config = dict(
    encoder_arch='crnn',
    model='encoder-decoder audio transcriber',
    dataset='read English sentences (LibriTTS-R)',
    train_examples=15625,
    n_mels=64,
    hop_length=160,
    input='log_mel',
    spec_augment=False,
    win_length=400,
    tokenizer='char',
    vocab_size=32,
    encoder_norm='batchnorm',
    encoder_activation='relu',
    encoder_depths=[1, 2, 2],
    encoder_kernel_size=3,
    encoder_stem='single',
    encoder_widths=[192, 240, 288],
    encoder_rnn_width=192,
    encoder_rnn='lstm',
    encoder_bidirectional=True,
    encoder_rnn_residual=False,
    encoder_rnn_layers=5,
    fusion='cross_attention',
    decoder_width=256,
    decoder_layers=7,
    decoder_norm='layernorm',
    decoder_norm_position='pre',
    decoder_activation='gelu',
    decoder_mlp_ratio=4,
    decoder_head_dim=32,
    decoder_fused_qkv=False,
    decoder_bias='all',
    decoder_qk_norm=False,
    decoder_parallel_block=False,
    decoder_inner_norm=False,
    decoder_drop_path=0.1,
    decoder_kv_group_size=2,
    decoder_positions='sincos',
    decoder_cross_attention_every=1,
    decoder_tie_embeddings=False,
    residual_init='none',
    optimizer='soap',
    beta2=0.99,
    lr=0.0027,
    beta1=0.9,
    shampoo_beta=0.95,
    eps=1e-08,
    precondition_frequency=25,
    max_precond_dim=1024,
    one_sided=False,
    adamw_lr_other_params=0.00078,
    magnitude_pruning=0.7,
    steps=600,
    batch_size=64,
    epochs=2.5,
    lr_schedule='cosine_restarts',
    final_lr_fraction=0.05,
    warmup_steps=30,
    weight_decay=0.1,
    adamw_weight_decay_other_params=0.01,
)
Rows from block 2 of the text decoder, named by matrix and row number. Rows with one number belong to one neuron. Each number is 128 + 24 x the weight over its row's rms, rounded and kept within 0 to 255. All counts start at 0. Numbers have three digits each. After the name is the row's rms in percent of the matrix's.
# fc1: MLP up (decoder.blocks.2.mlp.fc1.weight, 1024x256), inputs 192-255
# fc2: MLP down (decoder.blocks.2.mlp.fc2.weight, 256x1024, transposed), outputs 192-255
fc1.651 097:128128128128128128128174165128128128128128099138128080128128128128087128128060128128128128092128061128128128143128185128128081157128128128128128128128155172165128114128128128128103076104078128
fc2.651 087:128128128057128185128128239128056128064128128128128205061128167063128128214128128128128192128161128128128128141128128128114128128128128128201128128128128068096128128155128081128128128128128128
fc1.652 086:128128198128114128128128128128128088128128128128175128128128128128173128128183128069128156128173190128128206128128128128109186128128128128128128128128076128128128058128128128128128179157128128
fc2.652 090:144184128128128128128128128128128166151128128128128128060128128128128128086128142158128128128128128128099128128128128051152128127128128128128160128128128086128128146159128070128128128109128128
fc1.653 101:128128128128128128128171087128128171128128128128061179128128128128087128128128128128128128128128154128128128128179128128182128128164128128128174118128128128128128098128128128159078128128107120
fc2.653 092:128078128123128128134151128128128095128128128128128128128128128128128128128128085172128128128128128128128128128065128098128045104128128128128128128128128100128128128128128128128156172128128128
fc1.654 095:099128128128200182128128128128128128128128128086171128128128128098128128128128184128097128128110128172171128068128128128128103128128128128128200177128165128128128128128072148128128128128128128
fc2.654 118:128128128109128128128154128128128186157046128151080128105128128208128077128081128128128128088128128097128128128128205128157105143128112128128146079128128128128128155128128128128128169092128128
fc1.655 098:128128168128128128128128128128128128128128167128128128128179128128128128128128104128148128128128098078128150128128128128172149202128151128206128128128128128128128128128128128104067106128128088
fc2.655 085:128128128198140152197128128128106128128128128128128128185128128128128095128128128210128128128128128128128128128128173128128128128128128128074128128066128180183128128128128128212128128128152128
fc1.656 121:128184085128128128128128128128128155128128128095128045128128128128128165128128128128111128128175106168084128128128128128187155128128128088128128128128055128128128128128128173128179128175128128
fc2.656 128:128166128128128071128128128128187150193128053092081128146120128128128128057080128128165188128073148128128128128166128066144128128154128128081128128128128128128099128128128128128159128128128128
fc1.657 104:181128128138128128128103128128128100093128128128128151128090077062128128081128128128128128154128128103128148128128128128128048099128128178128192168146128128128128128128128128128128167128128128
fc2.657 113:128141128128126128128128128128128128128146147128085128156128128128143103171128128164128128171128128128128128155128128127128128094128169128128128073128128128128111123176128128128128082128128128
fc1.658 105:128095113128128128156099128128161098128128128084128128128082195166128128169100128154128100128128128128128128198128128128128128096082106128128128095128128128171128098095099109128128128128128145
fc2.658 103:186128128128128128128127159128135128128171128128128128128101128128128128128128128128128066074128128128128128128128128128128128128128128128131163128128128128128128092128201128203143128177128139
fc1.659 101:128128128128128099128128128128128218091128093108128128135128182128106128128105128128128128128119128128128128135128177128180128102075128128128128064128128128128128128115128096128155128115128128
fc2.659 095:128128209183128094128127128128128128184128128124128128194128128128128128128128128128157137128128128128091128128128072128174092128128094128128183105128128115128162128128128128095128197178128128
fc1.660 125:128067103145128128094128128128128128128128128112190128128094128179184128095134058128153084104128099142128103175082128128166128128079169154128128179128128128128175128128128128128158137128158128
fc2.660 129:084147128128128128147100128161128128162152128134080093128128176128104128132128128128128128164128129128128088128128131128128128128099149128128128141128128128128128128128128128128128128128128128
fc1.661 089:128128128128163091166128128128128128192128128128193128128091086128104128128092128201068128128128128128128104128161128159128174158128128070128128128128128128128128159128128128128128128128128128
fc2.661 090:128128128107042128128128128128128128128128128128128164075128128128128128123092128128138128128128177128128128158128128143128128180128128128128128128074128128128128128128128128128115128128105128
fc1.662 110:128128128128128128081128128128128128087128083128128128128128095150128146174086128128128083128128078177095128128128128128128128099109128109081128183156128128128128128128128091128128163128051128
fc2.662 111:128128128128092128128128128179128128077128128128128128128128128128128092128128128128128128087128128128128128128048128128082128128169128128237128128128128128128128128128086187153158128128128128
fc1.663 116:128128101128176128128128091166128128128100128128097128128092128128141128102150128128081090128092128101128128128128128128105128128128082115128128135170150179128128128150128128128128128128128128
fc2.663 097:128128128128128128128128128128128128128123148128128030128162128128128104128128128128046128128128128128090128120128128181167103128128128148086128128128128070128128084128174180128162128201128081
fc1.664 105:159128128128128128128114128128128128128128128128140074128128128149115128128128128101128149128128128064128128128128128128071188128128103077128082076128128128128128128128128081071128128131099128
fc2.664 114:128128128128128128127128151040136128096195128128128128128173128156181128078104128110128128128128128128085128167128071128163107128109128166128128105128128128128065128061136128128128128079128110
fc1.665 101:128128128128128128128128128086128150175128128128059084128128128128128159128128096128156128164184128128128128128128079128128128128113061128128128128128128128145128128128128128128128179128128128
fc2.665 098:128128128108106128128128128163123128128128128128128128175128128128128128089128080128144128128055128169128128117128128128128128128089128128128128128128128128128074103159128128128128128128128128
fc1.666 105:157128083128128093168128128156128128128091128128128128128128128128089128128128160175128128183128085171128128104091154128128128128128128158174128128128081198128128128128128128128128128128165128
fc2.666 105:128128120128169109111105100128128128128128066095128128128128128128128064128128144128128128075128187128128128128128128128128135170128128128022108182128128128128128128128128128128060128128128128
fc1.667 106:128128123128139128057209088128128128150128115177128128128128081128128070128128128128176128128128128128106128128104101128128128128128128128186128100199152128128128072148128085128128128128128080
fc2.667 095:143128128128128103182128128128128128128163036032135128128128150128128128128128088166084128189128209128077128128128128064149128152128128128128142128128172128104128128128128175174128128188191128
fc1.668 106:128128128128128080128128128180128128128128128069128128128128128128085128128170075128128128128128175128128128128166160128128128185128086128128163115128087128128128128128128068190128128128128172
fc2.668 108:128128128128128128128151128128128128201128128128128128128188128128103128128128179161128076128128128128079128196128201028128118128128128128128181128128128128128146128128062128067128128128128128
fc1.669 088:128104128186128128128128128185128084128128128095169151128128128128128128128088128184128128128128083064128170128128092128128128128128145128128128128180128128128128164128128128075169128128159128
fc2.669 091:146128128128128088128146185135171128128128128128128128156128128148128128128160128128112128128060128128128128182128128128128128128128128128128128060128143128128128128128128128128128128183128087
fc1.670 116:128128128071164165107128088128128128128098164072175088128128128128128128128089128189128128128128128128128128128140154081128080128211064193128162183128158128089172128168128128128146128139128128
fc2.670 108:128128088128128128164062128128128128128128128128195128128110155135184128076128128128146128128128128056120128191128128128128128123128165128153128128128128128084128128128128086128128128128218128
fc1.671 108:128128128128089128128076128083128128128128128128128128128128128128128173128128128128128128128128064190128128109128128186128128077155128128128128167127128166185128128128069128128128184163128098
fc2.671 097:128128128203128128128128128128128128128096128051059128063128128128128102128128128128128128128128128151128128128128128128128128128128128128128128128095128128128169128128128170128128128128128128
fc1.672 105:128128164128128128128128095074128188128128128110085128096128128128128128161128080060163128128128128109128128128128128128128128128128128116128209099157128183128128076128128128128061128128128128
fc2.672 101:128045128116128128108070128185128128128128128107128163128120188128128128171128128128128128128169117187161132128128173128128071128128128074169128150128128128128128128128122116128164128096128128
fc1.673 074:100158128128128098128128128158128209128128171128165085128142128128128128128128128128128128128128128128128128128128128128128056128179128128128128128088128128085181128128092083128128128128128064
fc2.673 087:128128128128185128161077128081155090128128128128238128128128182128097128128128128128128128114028128128157128128128128128128128085128128128190128128227128156128128128128128128128128128128128128
fc1.674 108:102128171128128090171111128059099128128148128128128128112128128097128128155128180178128065128176128032128128102128128089128128128180128082128162128057128128128128179128128062088128128128170128
fc2.674 132:184128179128134128128167093095128111128077128128128128128205169128128128128128128128128128128128180128128128128128130166128128089128152128114128128128128123128101128105125128128121128128147205
fc1.675 079:128128128128071128128128044128128166128077128128128128128070128087128128096128128171200128162066128128128128095153074128128128128128128128128128128128128128128128128096128128160128128128128128
fc2.675 081:090161175128173128128078128185128171128128055128128128128128128128128128128128131128128146128128145105128128166128128135128128128128128128056171204128128128128128128128128128128128106128086128
fc1.676 084:128128128128128128128128093158168128128128128128128128128128128128128128128128128128128128128157059128128178128128128128128165128128128200203128128058128172128128128128128100128128128128110128
fc2.676 077:128112059128128164128128128128128128133128128128128128128128128128128128128128128128128128128128111128221128090128128077128128128080128128128128128128133128128128128128186128128128128128128128
fc1.677 135:128128166195128128128128128098091128154128098153140128103128187128128193128128160128128081086128141128128128128128114128106178161128128128128128141128197128091095128128130128128128072128128128
fc2.677 117:128128082128128128128128133169128128118128128128128128128128156128140088128190128128128128128128128128116128128128128128162128128128128138128128128128128128128128128120169087128128128128134128
fc1.678 107:075153190128128128128189128086128128128091128128128128128128128176102128162111128128128076128205128147128135128078128128128123102128128128128128066086128128128170128128128128128180128215184128
fc2.678 102:128128074088128128116128128128162128143128128184128071128128087128093128128128038128128069128067128128177066180187128085128128128128128128128128128128181128128119128128128128082155128067128177
fc1.679 087:128128128105128128128128128128128128128128128197128128128068128128128128128128128128128112128128128128128128128128128128199128097181128128128128128094128069102068128128139128128128128128128128
fc2.679 094:128128128128128128103128128128128128128158128128128128099101128075128128128076104176128128128128080128128128168099128145128175128153128128051128079153128108128128128128128128128070128073128128
fc1.680 109:128090115155128128092128128151128128090128128128128128221171170128154065059128128128128128128128128128128128086128171128128128195128112128128128109082128128152089128128190128128128106156128128
fc2.680 129:059128128128128128105128128128158128169128128113069149128128128128128128128128072128115128128128103186177150143128113128128128108154128128128136128128128128128128063106164188194126122166128128
fc1.681 095:093128128141128128103128099128128177128128128128128128128128128128101162128098128104128128093196128128128128128128128128128128128128104128128177128128128128097051172128128128128087158079152128
fc2.681 089:128128128095083128128095128128076128128128128128149128128037128128128128128128128128125089128128079120128128090128051128128128128128128128207128128128163128128128128128095134128128083163128128
fc1.682 096:128128080156128128128128117128128161128128128128128116128128128093128128093128128128128128128128128183184128076128128092128128128128128176128128162197128156128104128128128128105128128128076128
fc2.682 103:128128128142128128077078128192128128128128128172128128128128128128108128154074128128128128128173055128128128124128128209183128128128128128128128128128128128080128128128128075128128157128128157
fc1.683 101:115128128128103128161088188128128128164080170128183128144128128128128128069128128111137128164128128128108128128128128128176128185128105128128128128128106128097106128070128128099128128128128128
fc2.683 097:087099128128128058054128181128128128151128128128128169179128128162128128128128128128128164128128128128128128096128128128128129128128095073149128128109128128128128046128175128189128128128128128
fc1.684 096:128128128128051072128128128128128128128128128082128174094128128085128128128128128128084128099128128128086128128128128128128078128128128128064128128128128128162128128128128074100128128128128128
fc2.684 086:135128128128128128128085128084128128205128128086128128128184128128128128110128128128128128154128128128128128177128197128128128128128128101178128128128059128128128128155203158128198138120128128
fc1.685 103:128128153144152128128128155106128128190128128128195128128128128166128153172128128128169128170159128128128128128128139128207128128128128177128128128128128128069128103128055128128128156095128128
fc2.685 095:128091116054128128128128128128128128089128128128187128128128128128128102103135128128128128128128128128128128154128128128128128128170128128128128128128128128141128128128185128128128128128128128
fc1.686 099:128128089128128065128128128149128118128163128184128128128128128128095128128116128107201128128128073128096128128128128059128128100128128128093128128128128128128128128128163047160128156128128128
fc2.686 107:128128128187128138120128130128128128076183128128128128128128128088128103128133128159128083128128115128167128083128128205128183128128128144133128097128128128128106128128128176145128114128128128
fc1.687 113:128128092128088172128128128183128128128128173128128128128187110128128128100128128128128097128115128128128076128128175128128202194128075128102164082128128128128128095128156128083128128086128098
fc2.687 103:128128057128128128121128128128128128128128128128175059128128128128128122128154128097128128128128102140128183128194152128128128128128128128128087072128128128128128128128128128119128128128128102
fc1.688 096:128128128128128128128128128081089155088128105128128163128097128128128128128128128128128128128128128217128128128128128128050128128128100128128128203128177128069128128128128128128128128181128128
fc2.688 095:128106128132158128077112128128128174114128128128128128043128128177128128160128107090128128128128128128128128128139128128128177128103128128156128128128128128182128128128128128045128128128128128
fc1.689 114:128128128128128128189088128128128128084128128056190077128128128128077128128146068128128128128128128128179128128128128162128089128128128128188128128128128128128160189068128128128128128128106128
fc2.689 113:177128128117128128128128128128128128094128092078161083086128150128128128176161177112128128128128128128128128128085128128084128162156128128128058128128128160128128177128091128128128116128128128
fc1.690 101:128128128128128128128128128038128128128128128128077128128128128128128164097128128128128128128128170128168128078101128187089092179160040128076128128095128128093128173128128091128161128128156128
fc2.690 104:128128068140128128132128075128128128128128128136128162128128128128128129066128128128128128128128162128128128128128128128180109128128128128128086128128168128128128128128128128164151128138128128
fc1.691 114:128069128128128128128128048058128128192128128128128128128128128086128128128128128128170128103128094128148128077109128128178128128128114128128180128128128128188119128128181128101162128128186128
fc2.691 120:064171173128181128188128128198113128128073128128128114197128128138128128128128128091111210128128170128128188128128154152128128128128096093128128128128128105128168128128128095128128128141128128
fc1.692 093:128099098128128098092195128128128128128128128194128168128162137057128128128128128128128128128128128128128128190128128128128058128128056128128070096128096128128128128112128128128128128128128128
fc2.692 081:128128128128128018128128128128128128128154102128128077086128128196169128162128128128128128128128128128128128128128199084128128128128128128128128128176074128128128128128128124128212128128128128
fc1.693 107:091128101128183187128128128128128128187128085128128128128191128128089167128128128128128128163171128072185132128162128128128128076160128128128092128128128128128128184128128128181162156128154128
fc2.693 100:128178090128128081128128128128127091128128110169011070128128128128128128112128128095128128128128128128128180128128128128128128128101128128067183109085128128116112105128128128128128128128159176
fc1.694 100:128128128128128147128140128128128192104128128128128104128176017128105128128128068090128128128128128128128128128128128165128128128052128220128065128128084128128128168128128128128128128128128128
fc2.694 090:108175128128128128086163128155071128091128128128069088128128128128180128128227128128128128128128128128128128128128092128128128132128128128128128053128128128128100128054091128080100128128128128
fc1.695 125:181128128158128128128075101128052083128128128128128128089128128182103128094177128128100178128172147128128128128128128128128128128128129093128128128128174128153153098128128146128128128128128128
fc2.695 116:128149177128128128179128128158191128128128128128128128128128128128061183128128152091128128088137128090128193128128128078128128128128128173128128196042128128128128239128128171116128128128172128
fc1.696 100:081128128128189068128128128128128128128187128128188157095128128128128128170069128128128128128071128128099128128128073068128128128153161135075128128128128128128128128128128128044110128128128192
fc2.696 103:128128128128130128128128128128128128154128128128128128128128128155128128193128128128128128128173128138128128128128128128140134128085002128128128128077050034128128128132044128128128059128128128
fc1.697 094:176128072128128128128128128123128128107056128068128189155128128192128128128128128128159128128128128128128158128070155128128128128128128128128190128128128084104128128128128128128128128105165065
fc2.697 097:089069091171183128128205128128128128128186103128128128128128128128128128128128128128128128112184149079166044128128128128100128128141128128128128128128128106128128128128128128156128128099128128
fc1.698 119:128128104128128105128128128128128128128128158128149128152128128128091128128128128128128128094165128128128128115128128128128159128128128128128128128128128128086150189198128128128135128128091128
fc2.698 118:128128128128128065128104128128187128128169128100128128128128128120106132128155128102128128118128128084146128128079128128128128128128128128128128208104128128128128128128081128128128128128128128
fc1.699 091:128128128147072128128128128128079128128128128172069128128128128128186166128128128128143128128128123103128195128128163128128159128128128128128128128128128128128128128128128128128128128128128214
fc2.699 104:128128128128128062128128128128128168128149128128128180128128128075122128118128128128128128128128109184128128124128128089186128128128128081128128138128183096184128106163128128082128080180160128
fc1.700 087:128164128128128128128167128128128173128103128128128128128185128176128128128128128128128128128128136159128128167068128128128128090064128128128128128128128156128128187128128128128128128128172082
fc2.700 087:193084128128128128198128128128128128128128128112128128128167134128128128128128128128128128149128128128128128122128174128128092128128128128128128141091137128128173100128128128128070100128128178
fc1.701 090:128128176128128128195128159066128128177128128128128128128158128168128128128128128128128128128075091135128128145128128128128128084128181097128128179091072128128144090128128191128128128128128128
fc2.701 092:128128128119128101128128128128128128128128181128128183128128128128128128128128090081191128128128128128128174128128196128128128128128111152128128128128190174128128128128189086128128053114128128
fc1.702 101:128128128128128128098128128128142128128128181088128128128148107128090128128168128128128128128128128099128095141128104128128128128128166128175128128103128128128128166075169128179128128128128128
fc2.702 104:128128180128128128128128087104128068128114111160128128128088128128128132141128128053112128128125128128128128137076086128166128128128069128128128128078128099128128128128128152128128128077128128
fc1.703 089:128074111128128128079128128167128128128128128128128128148128186128128128128128128128128128165128128128128128145128164128128128128128128031190128128128128175128128128128128074176128128128128128
fc2.703 097:177188128168181068161103149149159128128128083160128128214129128178128159128128128128192180128128128128128128128128128128128128128128081146128151128145128128128095128128128128128128122128128128
fc1.704 108:200128181160128128180128128128128128089128128161128128128128103128128086128128090170128128128128170128164128181047128128178128171116146128128113128128128128128128112095128128128128082128128097
fc2.704 110:128128181128128128040128128128128128150106128128128089128128128128128123128128128128168128128128128128128128128055128128128128128128128128128167128128128162160128221128128128210103128142070128
fc1.705 081:079128128128128112164195128175128128128128128176128128128128128128128128108128128080051128091128128128045128128099128128128128128128171073128050128128128128128079128128128128128128128128167128
fc2.705 084:128118128128128128128128128128128080067167130092134104128128128128128128153128128128085128181128199128128128094128128128128128128128128091128128128128128128078128128128128128128128128100086079
fc1.706 126:128128128128128128128128128128128128128151128092165128128128146074128174166174128128128128128109128080128128128128128128128128128116128128128128128128128171087128128092167128128128128151128128
fc2.706 129:128128128128111128159128160128128128128128128128128168128128128171128128128128128128128128052128105074171128128128076088128128124128128128190128128151164193128128142128128128128091128146128128
fc1.707 114:128131180128128128114089128128128128128128128079128071128128128128128095128128128056153128128128128128128128060128128128177128082128128128128089103128128128118128128128128128150128165128128128
fc2.707 104:038128128178128128166128148128128128128128128128128128128110128128141128070128168173128128128141113187128128128156145128128128128128128124128128085128117128128183175175128128089128128128128128
fc1.708 088:180128128128128128089128128128128072128163128128194128128179128164128128128079128128128128128128098128128128128128128128128128128167128128128177128051128058188128128128128166128155128128128128
fc2.708 096:128076128128128128128128128052082128169128128128128128181087127128128079128128128128102128094174154128114128144128128109164052128128085128128128128128114128128128128128150178128128128128128128
fc1.709 098:151128128089192128195115097128128156148128128128128143084128065128178170128128128128128128128078128186128088128128128128074128128128066128128181128074128128128078128128128128128174128154128201
fc2.709 104:136128128128128128128128128151157128128128128128128119161128128128128083128066128128128128163128128128128128128128128128128094128128128128099128128154063128128128068128115128143170061128091128
fc1.710 109:128128128128157128128128111128128072128128128180128128172128128128128128128184128165128128128128070128128128128128088071128128128083128128128128128064128128128128174128128128128128128128128128
fc2.710 103:128128128128128187126128128128130154128128126128128092128177128128128128071128128128085128128128128128189186128128128128128128128113128128128128128128128128128128078090128128128128092128128128
fc1.711 095:128179128128128128128128157128077084128061128128083128180128182088128128094128128128128128128128128174128077185163170086128128128084128128128153128152128128128174093128080128128128128128158145
fc2.711 086:128128128128128128128141128128128128128128128128128128122128104163158128128142128128128128128063128128126128105128164128128128128128105128128094128128065128154128128128128128089128070232128118
fc1.712 098:071128195165152128128128128128122128128089128128128128089128128182095128128128128128128128081128144128169128128128063128128128128128128128128128128092128128075128159128084128128128128128090166
fc2.712 100:128056128128128128196145128128128128128128128128110128187086128128128128128151105121128089145128128138091146128128128128127128094128128164128128176095128128210128128128128128128096128128100128
fc1.713 100:128128128128086128128128128128151128128128180128099167128109128103162128185128128128128163078128128128128098128103128079128090155128172128128128155128128128128081073111128128128182128194167128
fc2.713 094:131128128128128128128128128095165128128128055083158128128128167128128128128179128128128072081144128128138128128064128128107128170128128067071128128128074128128128164128128128128128065128165128
fc1.714 105:090128128076128128128128128128128065128128153128128149128128128128128162088075128128128128128128128085128085128128128128075128128128128128165128087128128128164128128128128193128121128128128128
fc2.714 092:128128098128135128128221124128041128110128128128128116091128128161128164128128128128128128107128128128128128090128128087128204128128128105128128128128128168128128183128128158128128128128128122
fc1.715 088:221128128128069128128084128128128055128128128128101178128080128128128128128187128128128116082128128078128128128128128128128128128128128128128128102128128128128128155128128128128128128133128128
fc2.715 100:061128128147094142128128128128200128128128128128128128130128128128128128080164178128128171128128112128128128128184082128128091128128083128128128128181190128128075128128128128165125024052128106
fc1.716 106:167141128128166102128128105128128139128128128128128072128128128178128128128128128128087128128128151128128128128128128128108128128113128128128128128176156128069128093128168128128183097128128128
fc2.716 109:128128058176128128065146128128128149128128128128128168128128101128128199128128112128128126145128128128128098099128171117128128128128128128128095128128091135075128101173128128099128128128105128
fc1.717 082:067173128128074128128128079128071128128128128128128128182128128128105128128128128128128128128128162066128076128097128128128128128128128128128128128128128128128091128128128128128174159128175128
fc2.717 087:128128128128128128121093183171174128167128128128128128128177128128128136128128171128150128128128128096128128156128064128128128128128128166128128128128123128128128128128128128228128128128087128
fc1.718 103:128128128128128183128128128128128093128128118128128172128128171128151083128163098128128128056128122128128143128128128147078128128128128128128128128170128128097128128089169128128128128128128095
fc2.718 100:128128128128128128128128128128075128128128128074087074128159120128128203128066128128128128163093128128128128128128158128128128095128128128088128128128128128128065128128128128128128128128168206
fc1.719 106:128128128128128112128186128073128171128128128128128205128128128128063128128128128128128128128128128128128128128172084128128128128128128128070145128128182135128128128128128073128128082128128128
fc2.719 109:108128128128178128131128128128094128149128128128090128064128083128103128101128128115128128128113128116128128128093143128177086128128128162128128128128128128128128128128128128128128128128128164
fc1.720 109:128128128128128128128091128128086137128128167128128098091128107128128128128162128128128128128128216164128204128128128099089128128168049128085128128174128128128128128178128128181128128128128125
fc2.720 109:128148128128153128128128128128128128128128078128128128193128128089128128128128128128128090128128098128128128128124176128175111128128166128128128128128155073128128128128128128128128177126128128
fc1.721 106:128128128128128128128128128128114066128181064096128128128128128128176128128178128128085128061128187128185075128128128079128097128128128158068163137128108056082168128107128097072128128128128164
fc2.721 094:128128128099128128128128088128128128166128128128128128128128128142128128128175176128128128128184128128106128128082128128128128127164128128128128103128026081128128128115128128128128157128103128
fc1.722 116:164156128092128099149128128128128128128098178128061182081128128128142159128128081128161128128128120128128128128128128128128128128128128145105128128172140128128128128128088065128128128184186128
fc2.722 125:128128164128128113101128128128128128099188128105128128087128154128128128179085144128128128128128128070128083128086128128128128180128128128128128128173128167088068128128128128128084128128128128
fc1.723 096:128128128128191152128190128128120128073128128128128076128128128128128178085128128128128062162163128128087128161128128128128128128128164128177128128128128128128128100128128128178072128128128128
fc2.723 087:128152128128179128108128128128128128094142128150057128070128128097128128074128075128128128128128128128128128128199128128128128083128128095128128128128128128128128106128128148128128128073128128
fc1.724 107:128192128146128128186128128128103128128128160128128128128108128085128133128096152128128128128128081128094141185158128128099128128092128094128128128128128104128124128128128128148128128179128128
fc2.724 116:128128130128128128128162128147147137080115128170091120128128128128128128147110128174128151128128128128128128128160128144128128128124128128128100128128128086128090128128128128128168036128128087
fc1.725 101:128064064164128128128128128128128128050128128082128128128128173128090128128128128128128128128128128103078128128128128128128128128128128128170128128128128128128128163128128128128128177078128128
fc2.725 094:128128128128114128080128128128128128128066128108173081128128128128128128128193128128128098128128128212128128133128128128128128128156128128101128145128128162128128128128101111128156146128183095
fc1.726 103:146055181128097128128128152094128079128128128128128081128128093128128128128172128165128181128128106128128081128073084083128128128128128117098128128128128128086128220128128128128128128128128128
fc2.726 106:128128128128128068128094128128128128128155070128128165128128101128128086078128128153128128128152128128128128128128128128202128128142128128031128128128128113181128128128152128128128128128128128
fc1.727 088:128100128185128128128128062128128128128077163128191128128172128128128128128128128152128128128128060192128128128128128037138128128128128152128097128128128128128128037128128128066128128142128128
fc2.727 104:128089128088128128052128099128128132128128128128128210128128128128128188128128128128128128150152128128128128128128128128128128128128128154128092184158141081128128128169128128128118128154170111
fc1.728 098:128128128128128128062147069128182128128128128128128128128104128128128128128128128083144128128128128122181147128128187128128128128128128128128199166128128128128128089128128128128073128128172128
fc2.728 097:128128128128181121128128125128058168128128128128128128114128128128128128128128128111128152128128183128128128182128113079128128128128146128128100128128128071128128118128128066128168128128139128
fc1.729 113:128072144128128128128163140107085095128128128128128128128141128095107128166128064128084098128128128187128153128128064128128128104128128128128128180128179128128153128128128170128128106128199103
fc2.729 104:128128128092128050128128128098128128128128112128108128128128128128128131128128128128085148128128128128163128128128128068128128128128128158078128096147128142128128128128138128128128158134148128
fc1.730 098:128128128149166128172128128170128128128190128139128128163128094128128128128170078086128128094126128128128158170128128128128161128178128159187128128096187128128080128128128128128038128112128109
fc2.730 096:184128128128128128128128110128054128127112128128128128128103128128138128128128128155128128128128128128128081128128128128128151128128128128104090128128128128081086080128171128191176128128128128
fc1.731 103:154128088148153073128128128128128080128128166078128128128128128128128128128128128128114128188128091135085128128111086128147128127102128128166128190127092128128128128119128128062128128128128128
fc2.731 114:077128128118128128128165169175128128128128128052128128128128098128128088162128155128171128128054128128128128128128128128128121171128128126128128128117149128128043128128128128183128160109128140
fc1.732 109:128128128090069187093103128084128093128128140072183128161128128128076128111128128128128135128128147206159128128192128128128128128105160121167128128091128166128128160070128128106128166128128128
fc2.732 100:135086150128128084128128192128128128071128076128128128128128128128128128128121128132128128128196128128128076128078128128128215128128128128155128197128128128128128128178120128128120128128128128
fc1.733 107:128128086125151083134128128128128128109128128128128128128128128128128128128128128153128128128128095128128152128128179207128128100128128053128128159128128128128128110128128128128128128128128128
fc2.733 101:128160128128128128128128128128168128181128128085128053128128128128157121128128128075128128195128128128128128128128128128128128128128093128164128128064128128128152128117110128128128189076164128
fc1.734 108:078128088128128153075128128158149128100128101168128128128128128128178128068128128128128128128128128128128102078128102078128128116128104128059096128128128128128128128169160159128128128128128128
fc2.734 101:128128128128128128128128128128128128139164128128092128128095128128128128128128128052128128110128128134128120128128128128128074113128193128128203128128128128128189128181092128128128128128128120
fc1.735 085:128231104128175128105105128128128170085128128128128128128079128128167170128128128128128128128128128128128128128128128208128128128128128128128128128128128128158128128128128128128189128188128128
fc2.735 094:128078123128065128128110128128128128164128128128128140128178107128128128128182128128128062128128128128128128155101128068128128059128128128108128165128128128128128128128128169128128128128128128
fc1.736 101:128128128128128098194128128128128128128100184128178160203114128128217128128128128098094128128171128128128128128128040128128117164128106128128128187128128128128128128103128128128172179150163103
fc2.736 097:128166128128128128167131128130128128205128176106128128128165128202128128096149103128128128128128128128196158128128128128171130128128128183128128128128128058128128068128128128109128128172128123
fc1.737 096:170147169128128128128128128089074128128128128128128128105128151152099091128128074093128095128128128128128128186128128212128104128104128128154128128163128128080128128128128128128128205128128128
fc2.737 098:134128128128175128128128128187128128102128119128049128128128128128128092128128128128128128157099087128128159128128128120128128195128128128196128061128178182198128143128141128128096128128128128
fc1.738 097:128128128090128128128128128077128128128080128128128128163128128128128128128128173157128128128128128065128128128108128128128128128128128128159128128128128170151128200172128128159105128128183096
fc2.738 106:128128128128128128082097124128128128109128128128092115128072128128151128086077128057120123128128063185105128145128128128197128128099198128128128128178063128128123085128128128128128128198128137
fc1.739 110:079128128128128101128128128128128128076128128128128128128128128183179128158128073128116093128152128156196114128128128106128077128150128067128128166128128081128128128128103128128128128155087128
fc2.739 118:128164164184075082114164162083128128170177128195128128128230128128128128044128128128128198079148128128128128128103128147127128128128128101128128149128069112128116128128128128128128177128128209
fc1.740 106:128128128128128128164128128128091128128128064128128128128128082128128080128128128128128128128128128078128128115128107128128128128128128092128209128128165172128128128128128128128128128128128128
fc2.740 100:128149128128165188128128128128128128082128161152128128128159128128181143128128102128080145128187128128186145128128128101128128128183128128128128128128128128164128137128128128128128128128128128
fc1.741 102:128100128128128128128128128189128094081128128128176128128128128128128128063128154190128128128128128128128128128128128128102128128128128168128060128073065093128128128167128128128128128128128128
fc2.741 113:128180128128128128128128164128128128128074128121128086072128128128161128136189128128128128179157147157128128128128133128128146128086128081091128128128128128128128158128128128128128128128128128
fc1.742 109:128099050178128128128187128128128103128128128128128128128117128105167085082192128128087128128128128128128140050128128128128128128128128128128128128144128128079128128068128109128145128128080128
fc2.742 114:128151128128128108072131131128128128128128128128128128128189128128128128128128128101067128128128128128188128128071128128178128128128156128128128128128128160128128128128168128128128128128128128
fc1.743 105:128128128128128128124167066128128201064128168128159128168175098128128128083128154123128128128164128128128128128128128168128128128135128128128128128065128149128171128128128128075128161128128128
fc2.743 099:128128128123128181128128128171128157104109094128128128184083128128128128128128128148060187128095113128128128128128128128128128178128128128128086128128128128128080128128128128128128128111095128